{"arch": "crnn", "model": "sound classifier", "dataset": "synthesized solo parts of chorales (CocoChorales)", "train_examples": 39062, "gain_aug_db": 6, "n_mels": 64, "hop_length": 160, "input": "log_mel", "spec_augment": false, "win_length": 512, "targets": ["instrument"], "num_classes": 13, "norm": "batchnorm", "activation": "relu", "depths": [1, 1, 2, 1], "kernel_size": 3, "stem": "single", "widths": [192, 288, 432, 640], "rnn_width": 192, "rnn": "gru", "bidirectional": true, "rnn_residual": true, "rnn_layers": 5, "loss": "cross_entropy", "optimizer": "adamw", "lr": 0.002, "beta1": 0.85, "beta2": 0.99, "eps": 1e-10, "steps": 3100, "batch_size": 64, "epochs": 5.1, "lr_schedule": "wsd", "decay_fraction": 0.2, "final_lr_fraction": 0.1, "warmup_steps": 620, "weight_decay": 0.5}
Rows from block 2 of a small sound classifier, named by matrix and row number. Each number is 128 + 32 x the weight over its row's rms, rounded and kept within 0 to 255. All counts start at 0. Numbers have three digits each.
After each channel's rows are labels from the 100 clips, of 14976, where the channel reaches its highest value: "top examples" is what is common among them. Only what is clearly more common there than usual is listed. The data: synthesized solo parts of chorales (CocoChorales).
# conv: width-3 conv, stride 2 (model.blocks.2.conv.weight, 432x288x3, each kernel summed), inputs 252-287

conv.134:135128079131149145135059133144147048139145119157118135149141066111116153087103173125157124150118119132152173
top examples: note A4; clarinet; violin

conv.398:117184055125118132188131126123167094115153140181122116138116079128145174110140136159137136149104126129136145
top examples: saxophone; note G#4; note G4; note E4

conv.359:113096058090149133108148209162162110120076171175128138103133116120091131106090160185141125086089084183127149
top examples: viola; note D#4; note F4; note D4

conv.113:100167155145122141152127127115103111093139117100096123142125111121119113204174100073114111153152117135150108
top examples: saxophone; note G4; note G#4; note C5

conv.340:103105127136146159164099061098138109105131101121130095118157079099130172134151117092180104161154153073093153
top examples: trumpet; note E5; note G5; note F5

conv.1:107130115157170148160103124091167110118168134119137101141109060106124142148136116115179084164144186140124198
top examples: violin; note A4; note A#4; note C5

conv.60:115187127152113141163144168090132131114128155074090077061139103145089125155155113121149121083085131149065116
top examples: saxophone; note G4; note G#4; note A4

conv.309:150118165100120200159151093097102118157095097156112116200155110144202146123117120138151123255255108099148172
top examples: violin; note A5; note G5; note A#5

conv.97:136111092151177087113126102119117120133084109121206131170120158120133110163084112176165134115107149103187110
top examples: bassoon; note D3; note E3; note A3

conv.17:111179103127127121152180123155103093113102078214152137162097149164167153145111143206108159098087082112182066
top examples: saxophone; note G4; note C5; horn

conv.263:139146070156202089129111100157120100135098100205165137131132110134138149132098180225161146112060143083164115
top examples: clarinet; note A#4; note C5; note G#4

conv.384:106121170157141149134130166121140148115184130104099123147088116095123119106132101083146074164156143191112178
top examples: tuba; note F3; note F#3

conv.256:133146160162105110104161145140071160130127075109135156203102197141145084146121112087080126089140107152193098
top examples: trombone; note F4; note F#4; note G#4

conv.74:105122146144165116070141125170088119108079058181132165203099158133143123148106163165118096138121105114255105
top examples: trombone; clarinet; note F4; note F#4

conv.81:115183105179152121148117183109150121115173167107129104077112086129084104162168115155165126092059183158100128
top examples: double bass; note A3; note G3

conv.147:160135070076085102117128027059144087156116115135147062111153124150150147087084135133108191098093109040099135
top examples: horn; note A#4; note B4; note C5

conv.385:103178147155110141153114095106093129097156091095104131129111116140130133178164099095122112099110163083146083
top examples: saxophone; note G#4; note G4

conv.375:140152103120143108076127124172084098134107082184125168185113182154116113140114185159092139094076092106224103
top examples: trombone; note F4; note F#4; note G#4

conv.282:116121145079138131095143122165083081120067072193107163213107140158163128136093155166090121173141059106240111
top examples: cello; note F3; clarinet; note G3

conv.139:092128084094082117139188123130192145098113170123168144112133128124133165090100082139139142079092133126084115
top examples: flute; note G5; note F5

conv.227:142112162087124177140154132115121119146086131159073142195147090149218122118107124151137127255224100130155164
top examples: cello; note D4

conv.192:129146143080127112132178088154116132136076102204120154169126117178182141084081149184071158155126078069166077
top examples: flute; note G5; note F5

conv.67:104101142100102131138180070055121117108065109135167086152112142159204150079065067142106159160163053080140109
top examples: flute; note G5; note F5

conv.242:098135040118143105077147178162141049098099121158148156136103138118076104152105161177132099061049091175179137
top examples: viola; note D#4; note F4; note D4

conv.412:118137144201200137127070104105108152120145103098133094095159076121110147179174139147192090133107213082123112
top examples: bassoon; note A3; note D3; note E3

conv.159:127156154079133144139201145136130097128047128174147127164125124166194130120096128201119157164145082122152106
top examples: cello; note D4; note D#4; note C4

conv.339:105159130108129129134171099155080095107080050201144151194091168181173137141120138183108155120112080083210081
top examples: trombone; note F4; note F#4; note G4

conv.318:148134178117115141101123096155094174146153130139066182138135108155163100117143131094099130163161168080116122
top examples: oboe; note A#4; note C5

conv.200:139106099106107149139116089054150101145147130080131060132142119112132149095115137035153120166156140105100165
top examples: violin; note A4; note C5; note A#4

conv.141:130136129129095158116161220121152130135109179088117114104142106144101134133134124131159112098129130212083158
top examples: viola; note D#4; note F4; note D4

conv.247:141211132166137132176135085078084123140143093181146068106120124151164145137144136194139164104091174071127085
top examples: note C5; saxophone; horn; note G4

conv.194:109174074120107129203205123082179109110133159157152078117121097152162184136125114158135151114109115140086131
top examples: flute; note G5; note A4; note F5

conv.178:128165064114139106140055138141116050124142105163086129109128093113087127131135167151120142123071068134133126
top examples: saxophone; note G#4; note G4; note F4

conv.186:108182124164111126154162150097111116102108131136132077064120099137129139149148108170134142067064143126085083
top examples: saxophone; note G4; note C5; note G#4

conv.219:111149149111095145119197122131139129113088135157119143141121099168175128124111099172121147137128132098125106
top examples: flute; note G5; note F5

conv.353:072069148134155135096131114083105131079104118107144097161091108101163081127091066163133079194178106118166144
top examples: cello; note D4; note C#4; note C4

conv.252:104143124099092127120230124081125098109019130151177101143116139169176137120077099206119166117115057109145090
top examples: flute; note G5; note F5

conv.98:120194064090069118150158179129163111124107182119108130133116143126088106142117109143115128080091090175140125
top examples: saxophone; note G4; note G#4

conv.140:129130169171108101092154151144083169129125079107149158202108199136146087144121118087081120077136108160191106
top examples: trombone; note F#4; note F4; note G#4

conv.55:125128151081079133082169152114114101127057123105132137184114164137137051139101099136110113149158063159169124
top examples: trombone; note F4; note F#4; note G4

conv.75:124130085128159162124162173117138120132048158107166120110131112124106132159105117187191111110134149158128135
top examples: viola; note F4; note D#4

conv.332:117097127086147112072145175157132076121096141170102139143136101134116106092080160167110115119097071156161131
top examples: clarinet; viola; note F4; note C4

conv.174:086128115151153134184169069069153125093121111144172072124099131128169197136105087154171123122143153080117133
top examples: flute; note G5; note F5

conv.357:096125116111086124144175095137178170098129164136156146119119135135149166099113088131129162109107152101091113
top examples: oboe; note A#4; note A4; note C5

conv.418:103180172131083135156174140064104121106125116149100069110108096166168144125138098147109146118119138127094098
top examples: double bass; saxophone

conv.376:111104109173175134127162195108150160119098162102169103079114126112091120167100082180193079094138146202103154
top examples: viola; bassoon; note D#4; note D3

conv.280:102166125177143131116107160086118131104150138087126081077095080132085089161160103149167120085081175138100125
top examples: double bass; note A3; note G3

conv.93:135141178167142128108086095128091181138186119112108147099125079148135113145173121102130118121119227088112115
top examples: double bass; note A3

conv.214:164089091055086124103105051094143096151090119076122084107160111114122142097094130082124160142142093060110136
top examples: trumpet; clarinet

conv.72:097154105147153117144177110181135163099118122217161169132109097146167160106113146209126145104089155091155077
top examples: flute; note G5; note A#4

conv.83:112115136130106131162212104061160164116117134135181061120124140150183182060098105129130152096125102115084108
top examples: flute; note G5; note F5

conv.8:167167093099129114163173087102152110162099120182178083123158145174183161097093154198119220114088098082138131
top examples: horn; note C5; note A#4

conv.240:120131087150155142101141212120156105131124173111154103100126081129090103171126123168172108084095154196114167
top examples: viola; note D#4; note F4

conv.73:112135078093094132089146173161144164111117172099130216162088172113084082144138112121113096073099143153151120
top examples: trombone; note F#4; note F4; note G#4

conv.31:121156190124099128149194109124133127126133102169113127147133098182213162113138112150093172152146139099131108
top examples: flute; note G5; note F5; note A5

conv.299:096180148153120137159113082095095129091159109080095094079138087136120129163175119095126119109102158073094084
top examples: saxophone; note G#4; note G4; note C5

conv.183:104099170155174116126186192125120156109109127103122111124143131108108109165148115141123088126139100190121106
top examples: trumpet; note E5; note F5; note G5

conv.152:149139153086087130096153111115065119149077086119127136217133174161174066130111111111077137169161073107192136
top examples: trombone; note F4; note F#4; horn

conv.162:104094182112092144098160126091081132109088095105131130183093140116176062128094054109084090195207051143162143
top examples: cello; note F3; note D4; note G3

conv.428:106104148152125132097159117146137128108098088119180156216096181115161146158119102118126099115150138122231144
top examples: trombone; note F4; note G4; note F#4

conv.225:125147189153114134099141124136099195127172134114093155103122104170150105122169119077113121114132198126070109
top examples: oboe; double bass

conv.303:105136129132103142168211108106175128104078141155180115151138102154193214120113097166152179140117103115140101
top examples: flute; note G5; note F5

conv.66:128121255142117137083157163099071166132147097135079119131115123154151047100138096118081120133162128174122142
top examples: tuba; note D3; note F3; note G3

conv.246:123200068083065128146154169125149097124095164136113127146109148134113114135109116163119138084098085158144122
top examples: saxophone; note G4; note G#4

conv.196:124120153080083116082164112125088106126078082119131138224110171145166065129103105112061128152152056122192127
top examples: trombone; note F4; note F#4; note G#4

conv.229:090111166096109121089175123121097110093082102117152143216105153136176106168135090111070103163163064120190102
top examples: trombone; note F#4; note F4; note G#4

conv.261:131141147086093145075154147151123141138074149118096181170121139144131045142120105140110119144139118135167114
top examples: note F4; trombone; viola; note F#4

conv.21:102164141134122133154130140118124117097133129088106133139128118122117123201166095065106116142147107147143108
top examples: saxophone; trumpet; note G4

conv.342:115169112119125168213138113068169106117149139135130091171109082127161177128144107106173118191169151121108182
top examples: violin; note A4; note C5; note B4

conv.124:084148046144173120150186145106198103098123173156179115111096058125134158166116103185170127092093153147118140
top examples: viola; note D#4; note F4

conv.199:171152145079146123096135097149076102175088098193101128172167144167171112072073170171087158180142086079163142
top examples: horn; note C5; note C#5

conv.277:129119089155235126156079114125148123127102139115163095099161089108108136187153143193199105158119162104143137
top examples: trumpet; note E5; note F5; note G5

conv.115:123160155080149128133166107146081093134076095193125131185121127181208107114099146187106156190160069089165111
top examples: cello; note F3; note G3; note A#3

conv.158:119094089096138153151158183147149129122047170094141141101148115111094152149126127152161108110126095166090134
top examples: viola; note D#4; note F4

conv.334:117078086126190109111061129156114087113105107144120128100158071091071141144144169143146119124089092109138119
top examples: trumpet; note E5; note F5; note F#5

conv.356:113136098139156123154189131165149105116071112220164142139132078172163177098091159213130161103080093123156115
top examples: flute; note G5; note F5

conv.431:093180148168126136155098094096090134087164112087107078062142084129112130149178118095135120112093161084072084
top examples: saxophone; double bass

conv.89:143171092114123106138086110119104084140125098101116120156141149123104116162150130092094133115098096093151111
top examples: note G4; saxophone; horn; note C5

conv.333:112183052114083125158130130148166153107159164104107185141102146129110124149151106092115115101112152123142130
top examples: saxophone; note G#4; note G4; oboe

conv.12:119164105138120155209144114062175112118157145138132087159106078126159180123136099109165119185154144128095178
top examples: violin; note A4; note A#4; note B4

conv.170:100124112114112126143235125083176144112067165133198085129129133145167183081084100155142145092121096127091103
top examples: flute; note G5; note F5

conv.298:144138109148148099100128100128108132144093075129182140183129184131152114156112126141152139114108153102189143
top examples: trombone; bassoon; note D3; note F4

conv.284:090173122143098145229164104069155134090162129147126070112112084135164199129151101127143144141126153112075144
top examples: saxophone; note G4; note A4; note G#4