python train.py --num_classes=13 --stem="single" --optimizer="adamw" --decay_fraction=0.2 --warmup_steps=620
Rows from block 2 of a small sound classifier, named by matrix and row number. Each number is 128 + 32 x the weight over its row's rms, rounded and kept within 0 to 255. All counts start at 0. Numbers have three digits each.
After each channel's rows are labels from the 100 clips, of 14976, where the channel reaches its highest value: "top examples" is what is common among them; "lies over" is the class under the peak. Only what is clearly more common there than usual is listed. The data: synthesized solo parts of chorales (CocoChorales). In brackets: how many of the 100.
# conv: width-3 conv, stride 2 (model.blocks.2.conv.weight, 432x288x3, each kernel summed), inputs 210-251

conv.75:127236106160120182137131134179159114114107110156133124124111119151158124116128164158141033137154123196165125127223135130123126
top examples: viola (100); note F4 (62); note D#4 (53)
lies over: F4 (44); D#4 (34)

conv.247:146082075124160149077117142144167074083148176132134076154153143107130104118130198123094129231119128165124142068134118143138094
top examples: note C5 (53); saxophone (49); horn (40); note G4 (34)
lies over: C5 (48)

conv.41:171187121113103175190102161146117167123090080201111173093082108139099135126157145100145058109122122144150119173165112115178124
top examples: viola (78); note D#4 (50); note F4 (30)
lies over: D#4 (44)

conv.88:134127131080080248111141128117144165144109043255123124124077112074071129107141131078111054149088131192140137131115157203137132
top examples: double bass (84); note A3 (41); note G3 (29)
lies over: A3 (30)

conv.360:132114124140094143147095138111105210110059052189108144085057076176143101151131100140092038116120106147103107140136132147140111
top examples: tuba (100); note D3 (45); note G3 (35); note A3 (32)
lies over: D3 (41)

conv.81:122163122131103155109120123161175070141116162138115087134159097112145118073152155135099159189091106170169112101190115133108118
top examples: double bass (79); note A3 (38); note G3 (27)
lies over: A3 (32)

conv.89:138152147132125089095145133122081090138119141081132137166161146109124084129099149132153119158109138086164143138104122115141139
top examples: note G4 (57); saxophone (36); horn (36); note C5 (29)
lies over: G4 (45)

conv.232:173119100186158108110158182149191077130155141072158115147119155138188136154126172187097120137141166166099183111190111117158108
top examples: bassoon (65); horn (35); note A#4 (33); note D3 (30)
lies over: A#4 (33); D3 (30)

conv.107:100107091126149088176094089186150145101128149107183103088143098091146161057209113134068182140175110121124109098114110120097104
top examples: violin (100); note A4 (63); note C5 (33); note A#4 (30)
lies over: A4 (60)

conv.115:161090106120147157087124147088112162105144176150124103157140145074120156110112189114122152184100120158119128094113171145158093
top examples: cello (100); note F3 (66); note G3 (38); note A#3 (34)
lies over: F3 (65)

conv.268:121128107133140116118126125143181066123190168097134132091171126123138208080143125135151163127135113156151119114170158134122129
top examples: clarinet (100); note A#4 (44); note G#4 (36); note F4 (26)
lies over: A#4 (31)

conv.172:118091089147118129168106118171196116124116137137155126088131084133149158083209114152085180140141126173105119125155131160112108
top examples: bassoon (47); double bass (40)
lies over: D3 (28)

conv.260:118171118138085218105145120145171133132116053202126110127081104118134118092133141137130026154096132247154141114184160188112144
top examples: double bass (57); note A3 (46); note G3 (27)
lies over: A3 (44)

conv.10:114105097187124079091131121120143085086145115052136067117109129153200082144086131195095135116107148126114151070176094085112106
top examples: bassoon (100); note G#3 (28); note D3 (27)
lies over: D3 (26)

conv.369:107120133032148178057142103126127128154095143162109123174133170052035097104117161040120119193102110166128115142090134155096162
top examples: flute (99); note G5 (73); note F5 (30); note A5 (26)
lies over: G5 (67)

conv.162:120106149138086140137093122080054210112050063175112133094079081159140111134117093135109064104124114134109104131117129135121109
top examples: cello (100); note F3 (54); note D4 (39); note G3 (37)
lies over: F3 (54); D4 (37)

conv.383:188105107149163131126167196128149111117167115104197131159122160104150135166135155151101102125156234130118255128155117119166119
top examples: horn (100); note C5 (63); note A#4 (44); note C#5 (30)
lies over: C5 (36); A#4 (30)

conv.221:140120127099119158123137132125134157123179164152150122114158109063104205081151127101161156110144125161148132106114182136132129
top examples: clarinet (100); note C5 (50); note A#4 (41); note C#5 (32)
lies over: C5 (35); C#5 (28)

conv.99:124173143100133101102227121114094080159136107087129158188124181070101111152104131118127099105132153115093155161101070072123199
top examples: trumpet (99); note C#5 (47); note D5 (44); note E5 (33)
lies over: C#5 (32)

conv.352:139139134113141089098210144109106065136160110060152121169120172059115108152118134120117113101129182094087192124109070066130149
top examples: horn (100); note A#4 (73); note C5 (41); note B4 (36)
lies over: A#4 (68); B4 (32)

conv.95:148075122160130098099102138117127109104194173091147084124175107167155173140115155154155149152097132095188126079105181146158086
top examples: trombone (100); note F4 (44); note F#4 (43); note G#4 (37)
lies over: F#4 (32)

conv.257:091178135124093109113164094134150084131152165090094175127169136127138169106122090136157135105143109150146110152160112085109174
top examples: trumpet (100); note E5 (58); note F#5 (45); note F5 (42)
lies over: E5 (27); F#5 (26)

conv.403:133103070117168082156114120150146104086161186097144117113153156105128189054160163122153183172136100115171100108130156115127120
top examples: flute (100); note G5 (67); note F5 (36)
lies over: G5 (63)

conv.423:127157081134096192116138130156189085108121083167122122099099123135134132117148121134136042150107118229146128124173149169121140
top examples: double bass (78); note A3 (44); note G3 (29)
lies over: A3 (34)

conv.281:163131122124141060097157161117149058110200185037146126152188146076126177140107158123144143136132151084145165106135127067157126
top examples: horn (99); note C5 (57); note A#4 (50); note B4 (35)
lies over: C5 (35); A#4 (33)

conv.159:160163095106143194085122151105116154104131142185105118151112158077106109112109192098132109181086121183153128120156166149151118
top examples: cello (79); note D4 (59); note D#4 (42); note C4 (35)
lies over: D4 (40); D#4 (30)

conv.388:111164106136078226104146119152176116121114062190122110115105107132134117097136139134141031155102134255159141121180161197111144
top examples: double bass (63); note A3 (54); note G3 (28)
lies over: A3 (41)

conv.267:149086071110159082150124149152119137116097143112131126124118160141132121153156147103077167144134115105113114149105057091152133
top examples: flute (99); note G5 (61); note F5 (32)
lies over: G5 (57)

conv.336:092170188136108112107132078113088121163075134122091145143150128152128090107099126132179127152100104098179099160094141143103156
top examples: trumpet (61); trombone (36); note G4 (33); note E5 (25)
lies over: G4 (28)

conv.119:122115123115154142154150117189119191111128125162197124117120096112122188110188116120109132116198141158114145126095148146114132
top examples: violin (100); note A5 (55); note G5 (43)
lies over: A5 (47)

conv.197:180153167111078127178090163113153159161093103160107188072101077160107105134131130103132134111104121104146121174166175147184113
top examples: oboe (77); note A#4 (49)
lies over: A#4 (44)

conv.235:115117111166158093175139120235166139119131148105182122100139107154173180125189131166113158113202130144124135114144119127107141
top examples: violin (100); note A4 (50); note C5 (39); note A#4 (30)
lies over: A4 (47)

conv.418:115129105044134192084113109130132125113098141178100117150139141073050093101133154042111105219088106169139106124111129150107126
top examples: double bass (62); saxophone (37)
lies over: A3 (28)

conv.140:153080130174118106157102150094087160101107115149117144114134105227161105173129122161147096126070138102161129137098157155160097
top examples: trombone (96); note F#4 (45); note F4 (43); note G#4 (41)
lies over: F#4 (35)

conv.424:162197133125086162196101148132100173127094094178103159079102090150106135109158147114144079099111118139149115165166091095164124
top examples: viola (100); note D#4 (65); note F4 (39); note D4 (35)
lies over: D#4 (60)

conv.243:183081152085113141142115176106140161159121138162140166126140085131077090164133142070106152159101143129112142155089151155185095
top examples: tuba (99); note G3 (48); note F3 (29); note F#3 (26)
lies over: G3 (25)

conv.164:151160109129137185083126143101088137114103125167105113155092159096130095127095200118111078165083124163148129117162143133150104
top examples: viola (84); note F4 (63); note G4 (30); note D#4 (29)
lies over: F4 (52)

conv.169:133171120126162177116138132135093110131087123153086134148099177138130113135103188132138081149108104174139109150157121111137154
top examples: flute (100); note G5 (63); note F5 (33)
lies over: G5 (58)

conv.227:123131160099121174118150112142117205165124120189157140148108111081102152085141124104112110123147137167134138142147158147124147
top examples: cello (80); note D4 (52)
lies over: D4 (51)

conv.385:087126139117103149076120084135138098136098142137112112136165101138111089093134114121142129190106098153149091127109144162096140
top examples: saxophone (91); note G#4 (32); note G4 (31)
lies over: G#4 (25)

conv.133:209075104126126114161129199089124165129142146161143181122141108162126135179133135116127121129120160115093159166127114112248107
top examples: tuba (100); note G3 (49); note F3 (29); note A3 (28)
lies over: G3 (26)

conv.217:157141082134131219083151151144169072107130053156143095141094133104127107132142155127104000151103145226131154096164139176150093
top examples: double bass (86); note A3 (49); note G3 (32)
lies over: A3 (44)

conv.355:112159155152079126143085099128141087140144146104114101079143081150142155100137118147162137115123103096186092112136205157111100
top examples: oboe (100); note A#4 (52); note C5 (32); note G#4 (30)
lies over: A#4 (25)

conv.320:203074091105131102149114190096132150091173160142141173103153100155108175165129149101151141114116142104127144148108156114215092
top examples: tuba (100); note G3 (57); note F3 (32); note A3 (30)
lies over: G3 (35)

conv.124:103184095158129128142099108155164090119103152107096117107117140152164108059150168154125156151110100159139093128186128115101132
top examples: viola (78); note D#4 (52); note F4 (26)
lies over: D#4 (48)

conv.69:163092111098164115109115154113155097137145168089114103124132173127099142115111178088147158174123098111124115121111180144161126
top examples: flute (100); note G5 (73); note F5 (35); note A5 (25)
lies over: G5 (68)

conv.150:137121083156176103095118144140154102118112142087104091138113174164163097141098167158095146153116112159102110109165116120128141
top examples: flute (89); note G5 (61); note F5 (33)
lies over: G5 (58)

conv.261:107163156144078202100117107119123148145098083194117109131101098129131118098108152137152070133094138174178129117152194197117104
top examples: note F4 (58); trombone (48); viola (39); note F#4 (30)
lies over: F4 (40)

conv.394:113108080133129094178117114164138136104121114106160119086117079120147146103190072147060159101164133122095125122122042101116122
top examples: violin (100); note A4 (68); note C5 (34); note A#4 (31)
lies over: A4 (66)

conv.326:090110163148129092099084082105115086150055141065069087112126138165139087132116139135147148144099073081144061115086159150089114
top examples: trombone (66); note F#4 (42); note G4 (35); oboe (34)
lies over: F#4 (28)

conv.193:178114130144141153108173179101108155129131092148181134156094148093133136152112153134098063143147180148110198126126142150168115
top examples: horn (100); note C5 (50); note C#5 (35)
lies over: C5 (33); C#5 (30)

conv.353:090139120142084135125103098096121195121086077146089132083079089154156108121107085153096093088110082169109077131158138131110126
top examples: cello (100); note D4 (81); note C#4 (46); note C4 (34)
lies over: D4 (77)

conv.53:197113110157165139132167211134156101116161125096190135158119158109153129172134167155105111135153216133112250127155116129175109
top examples: horn (100); note C5 (60); note A#4 (37); note C#5 (31)
lies over: C5 (37)

conv.37:162120094183152103111163174152185077125161141066160109148125150137189133151125158191096126127150172156099181106205110111153117
top examples: bassoon (85); note D3 (32); note E3 (28); note A3 (28)
lies over: D3 (32)

conv.42:106088062148167070141102113168143112088098143070113094112113145163159128143143137150088165125153090132097089094147093101108123
top examples: bassoon (95); note D3 (45); note A3 (34); note E3 (33)
lies over: D3 (45); E3 (27)

conv.282:124086121148119142085101110095118147097162156139124096111147123127142182095115126141162138136119110142151116089090202159124100
top examples: cello (64); note F3 (57); clarinet (36); note G3 (31)
lies over: F3 (57)

conv.298:143093123255152101114125147135153098098120113080134100117114151199245107162113156235144082136102143139154148095150147137143091
top examples: trombone (49); bassoon (47); note D3 (27); note F4 (26)
lies over: D3 (26)

conv.129:151153106134138147125115143132061103085128159122135108144157122119131092134115192127133115186115132120202138105163120105149091
top examples: note G4 (55); horn (51); saxophone (49); note C5 (41)
lies over: G4 (42); C5 (31)

conv.64:106144107130133178067110108114158130115079097168082088134080153130127083091102161124124105173065110204128111107171165184101123
top examples: flute (91); note G5 (58); note F5 (25)
lies over: G5 (53)

conv.97:115124127230123101104116124132147108113112121085125087118122128189255100143092145241134101113108140141135136084186131116115103
top examples: bassoon (100); note D3 (42); note E3 (33); note A3 (32)
lies over: D3 (41); E3 (28)

conv.66:152101129089088183144119143092131197136093062246113150116082097126085123137144118079109060137093134163115132148091145180154121
top examples: tuba (100); note D3 (37); note F3 (32); note G3 (31)
lies over: D3 (32)

conv.92:108114116154141077173115108180179119132117141087169104073117095139163133088182126157072189115165119127107119100143123125101117
top examples: violin (92); note A#4 (54); note A4 (41); note C5 (30)
lies over: A#4 (39); A4 (37)

conv.321:137076077108165096114129138094065119119109117099114120135102173157117096177105139117075126124121135104066119130108053074143146
top examples: flute (100); note G5 (63); note F5 (34)
lies over: G5 (59)

conv.208:145166160128113129150144139147139110176101102107117116099097131133128081135131129125116147097127125112145122137157154147142130
top examples: oboe (100); note A#4 (54); note C5 (38)
lies over: A#4 (45)

conv.328:093165137207102115119101100133134135127090123111084133088133105206203108130096102207152089098102090161154089126161139130113145
top examples: bassoon (100); note D3 (42); note E3 (35); note A3 (31)
lies over: D3 (40); E3 (30)

conv.186:104168119074131175069131105150131078127108167155094117159155142100079092106119166073126100202097096158161105134144096112100134
top examples: saxophone (98); note G4 (34); note C5 (29); note G#4 (28)
lies over: G4 (27)

conv.168:125116129236131102097128127142162101113119124081138093129121128191255102143103152247127106114111154144138149090183137134124097
top examples: bassoon (100); note D3 (49); note A3 (38); note E3 (36)
lies over: D3 (47); E3 (32)

conv.230:120116118168159094172140128233165134125136153101182126102138105151172181122191132169116158113204133147126140114147122131115142
top examples: violin (100); note A4 (50); note C5 (35); note A#4 (29)
lies over: A4 (47)

conv.87:166093091134152082110157170122164063098216171040182104150162143086135181146127150137127146127150187098122196090147141097154098
top examples: horn (100); note C5 (62); note A#4 (43); note C#5 (33)
lies over: C5 (38); A#4 (25)

conv.429:142159121116112255146148137162128152137092077227146130137091115086099166107162143108130007162144134203149137143139129157142142
top examples: viola (82); note F4 (69); note D#4 (38)
lies over: F4 (60)

conv.198:133106132110146148088119132138109102123139169133151104167194116109110103120129161108117145218122141142167134112074124136125117
top examples: saxophone (90); note G4 (39); note G#4 (30); note C5 (29)
lies over: G4 (27)

conv.141:142222115112112201162140142166128135123122097180123132111097117114094143116164138095145062149132136176179133144170119142140139
top examples: viola (100); note D#4 (66); note F4 (50); note D4 (30)
lies over: D#4 (56); F4 (31)

conv.151:102110085133140135169117103167105189079100113160179104093105073090136164090174114140088144111178153141101142101113124134095106
top examples: violin (100); note A5 (52); note G5 (41)
lies over: A5 (47)

conv.229:104146167154094145100113098077070177143075101160079134121109126165146096125085113151167073121076098143143094149079153152115144
top examples: trombone (100); note F#4 (55); note F4 (50); note G#4 (40)
lies over: F#4 (45); F4 (29)

conv.134:125101072128146085159134125163147096094190168082165115103161114070140221081180086143138180123157143121145134092129131114118127
top examples: note A4 (56); clarinet (54); violin (46)
lies over: A4 (54)

conv.393:102117104132153101196129106213146142102137133112183113084134086115140179114201118133105166105209130128123132110119117126104122
top examples: violin (100); note A4 (56); note C5 (39); note A#4 (28)
lies over: A4 (54)

conv.176:116152092123140129164119113156146116109154174115148125089159129057122187019181140129152178154143109125165103119138131109113131
top examples: violin (63); note A4 (56); viola (37); note A#4 (28)
lies over: A4 (56); D#4 (25)

conv.27:170117066128159151093120157103128118088162162137118116137133170112127154110107191115152126180104102154153117115137172129168126
top examples: flute (100); note G5 (73); note F5 (35)
lies over: G5 (68)

conv.255:125160130142101087118138126155170071127184178074131141107181111136159191100117120156170153105148107149151118127171156100128142
top examples: clarinet (100); note A#4 (40); note G#4 (33)
lies over: A#4 (27)

conv.38:138160159135126100100141129120082107145107144101116146155158140126128092132098149134163114160102125100173133152107124123140144
top examples: note G4 (51); trumpet (47); trombone (29)
lies over: G4 (49)

conv.146:187109108150160136126168197129152106116166116103192132157120157107149131166137153152105102128158233127116255131158115120168117
top examples: horn (100); note C5 (61); note A#4 (42); note C#5 (32)
lies over: C5 (35); A#4 (29)

conv.166:145188170134105139151149144148149112173106096118123117103096121123130093117135138133124135101127137118152136135166156143135133
top examples: oboe (93); note A#4 (52); note C5 (36)
lies over: A#4 (46)

conv.290:127138108143134087134123125161167088117184184076143120093184117133154209083144134151165172108150109144154119094179166118129127
top examples: clarinet (100); note A#4 (42); note G#4 (28); note C5 (28)
lies over: A#4 (25)

conv.280:111159089123078173103102117162169079096120135147104102121150078126128122109145137126102101181098098190154103110179123147104093
top examples: double bass (86); note A3 (39); note G3 (29)
lies over: A3 (33)

conv.45:107109121211149100096078113123145113092093146093092093109127141206201101141095149201143122146100098142135091096157154149110112
top examples: bassoon (99); note D3 (47); note E3 (37); note A3 (36)
lies over: D3 (45); E3 (32)

conv.349:154100134073083184148112146089130196146100081246112151125094082118073127137144117063101082137107129160112127151092147180158137
top examples: tuba (100); note D3 (33); note F3 (33); note G3 (31)
lies over: D3 (25)

conv.112:132187127110093244112141134151133151138118082210143128136087109104106138117120156111127031131147145207163145128176155158134139
top examples: viola (100); note F4 (79); note D#4 (43); note G4 (26)
lies over: F4 (70)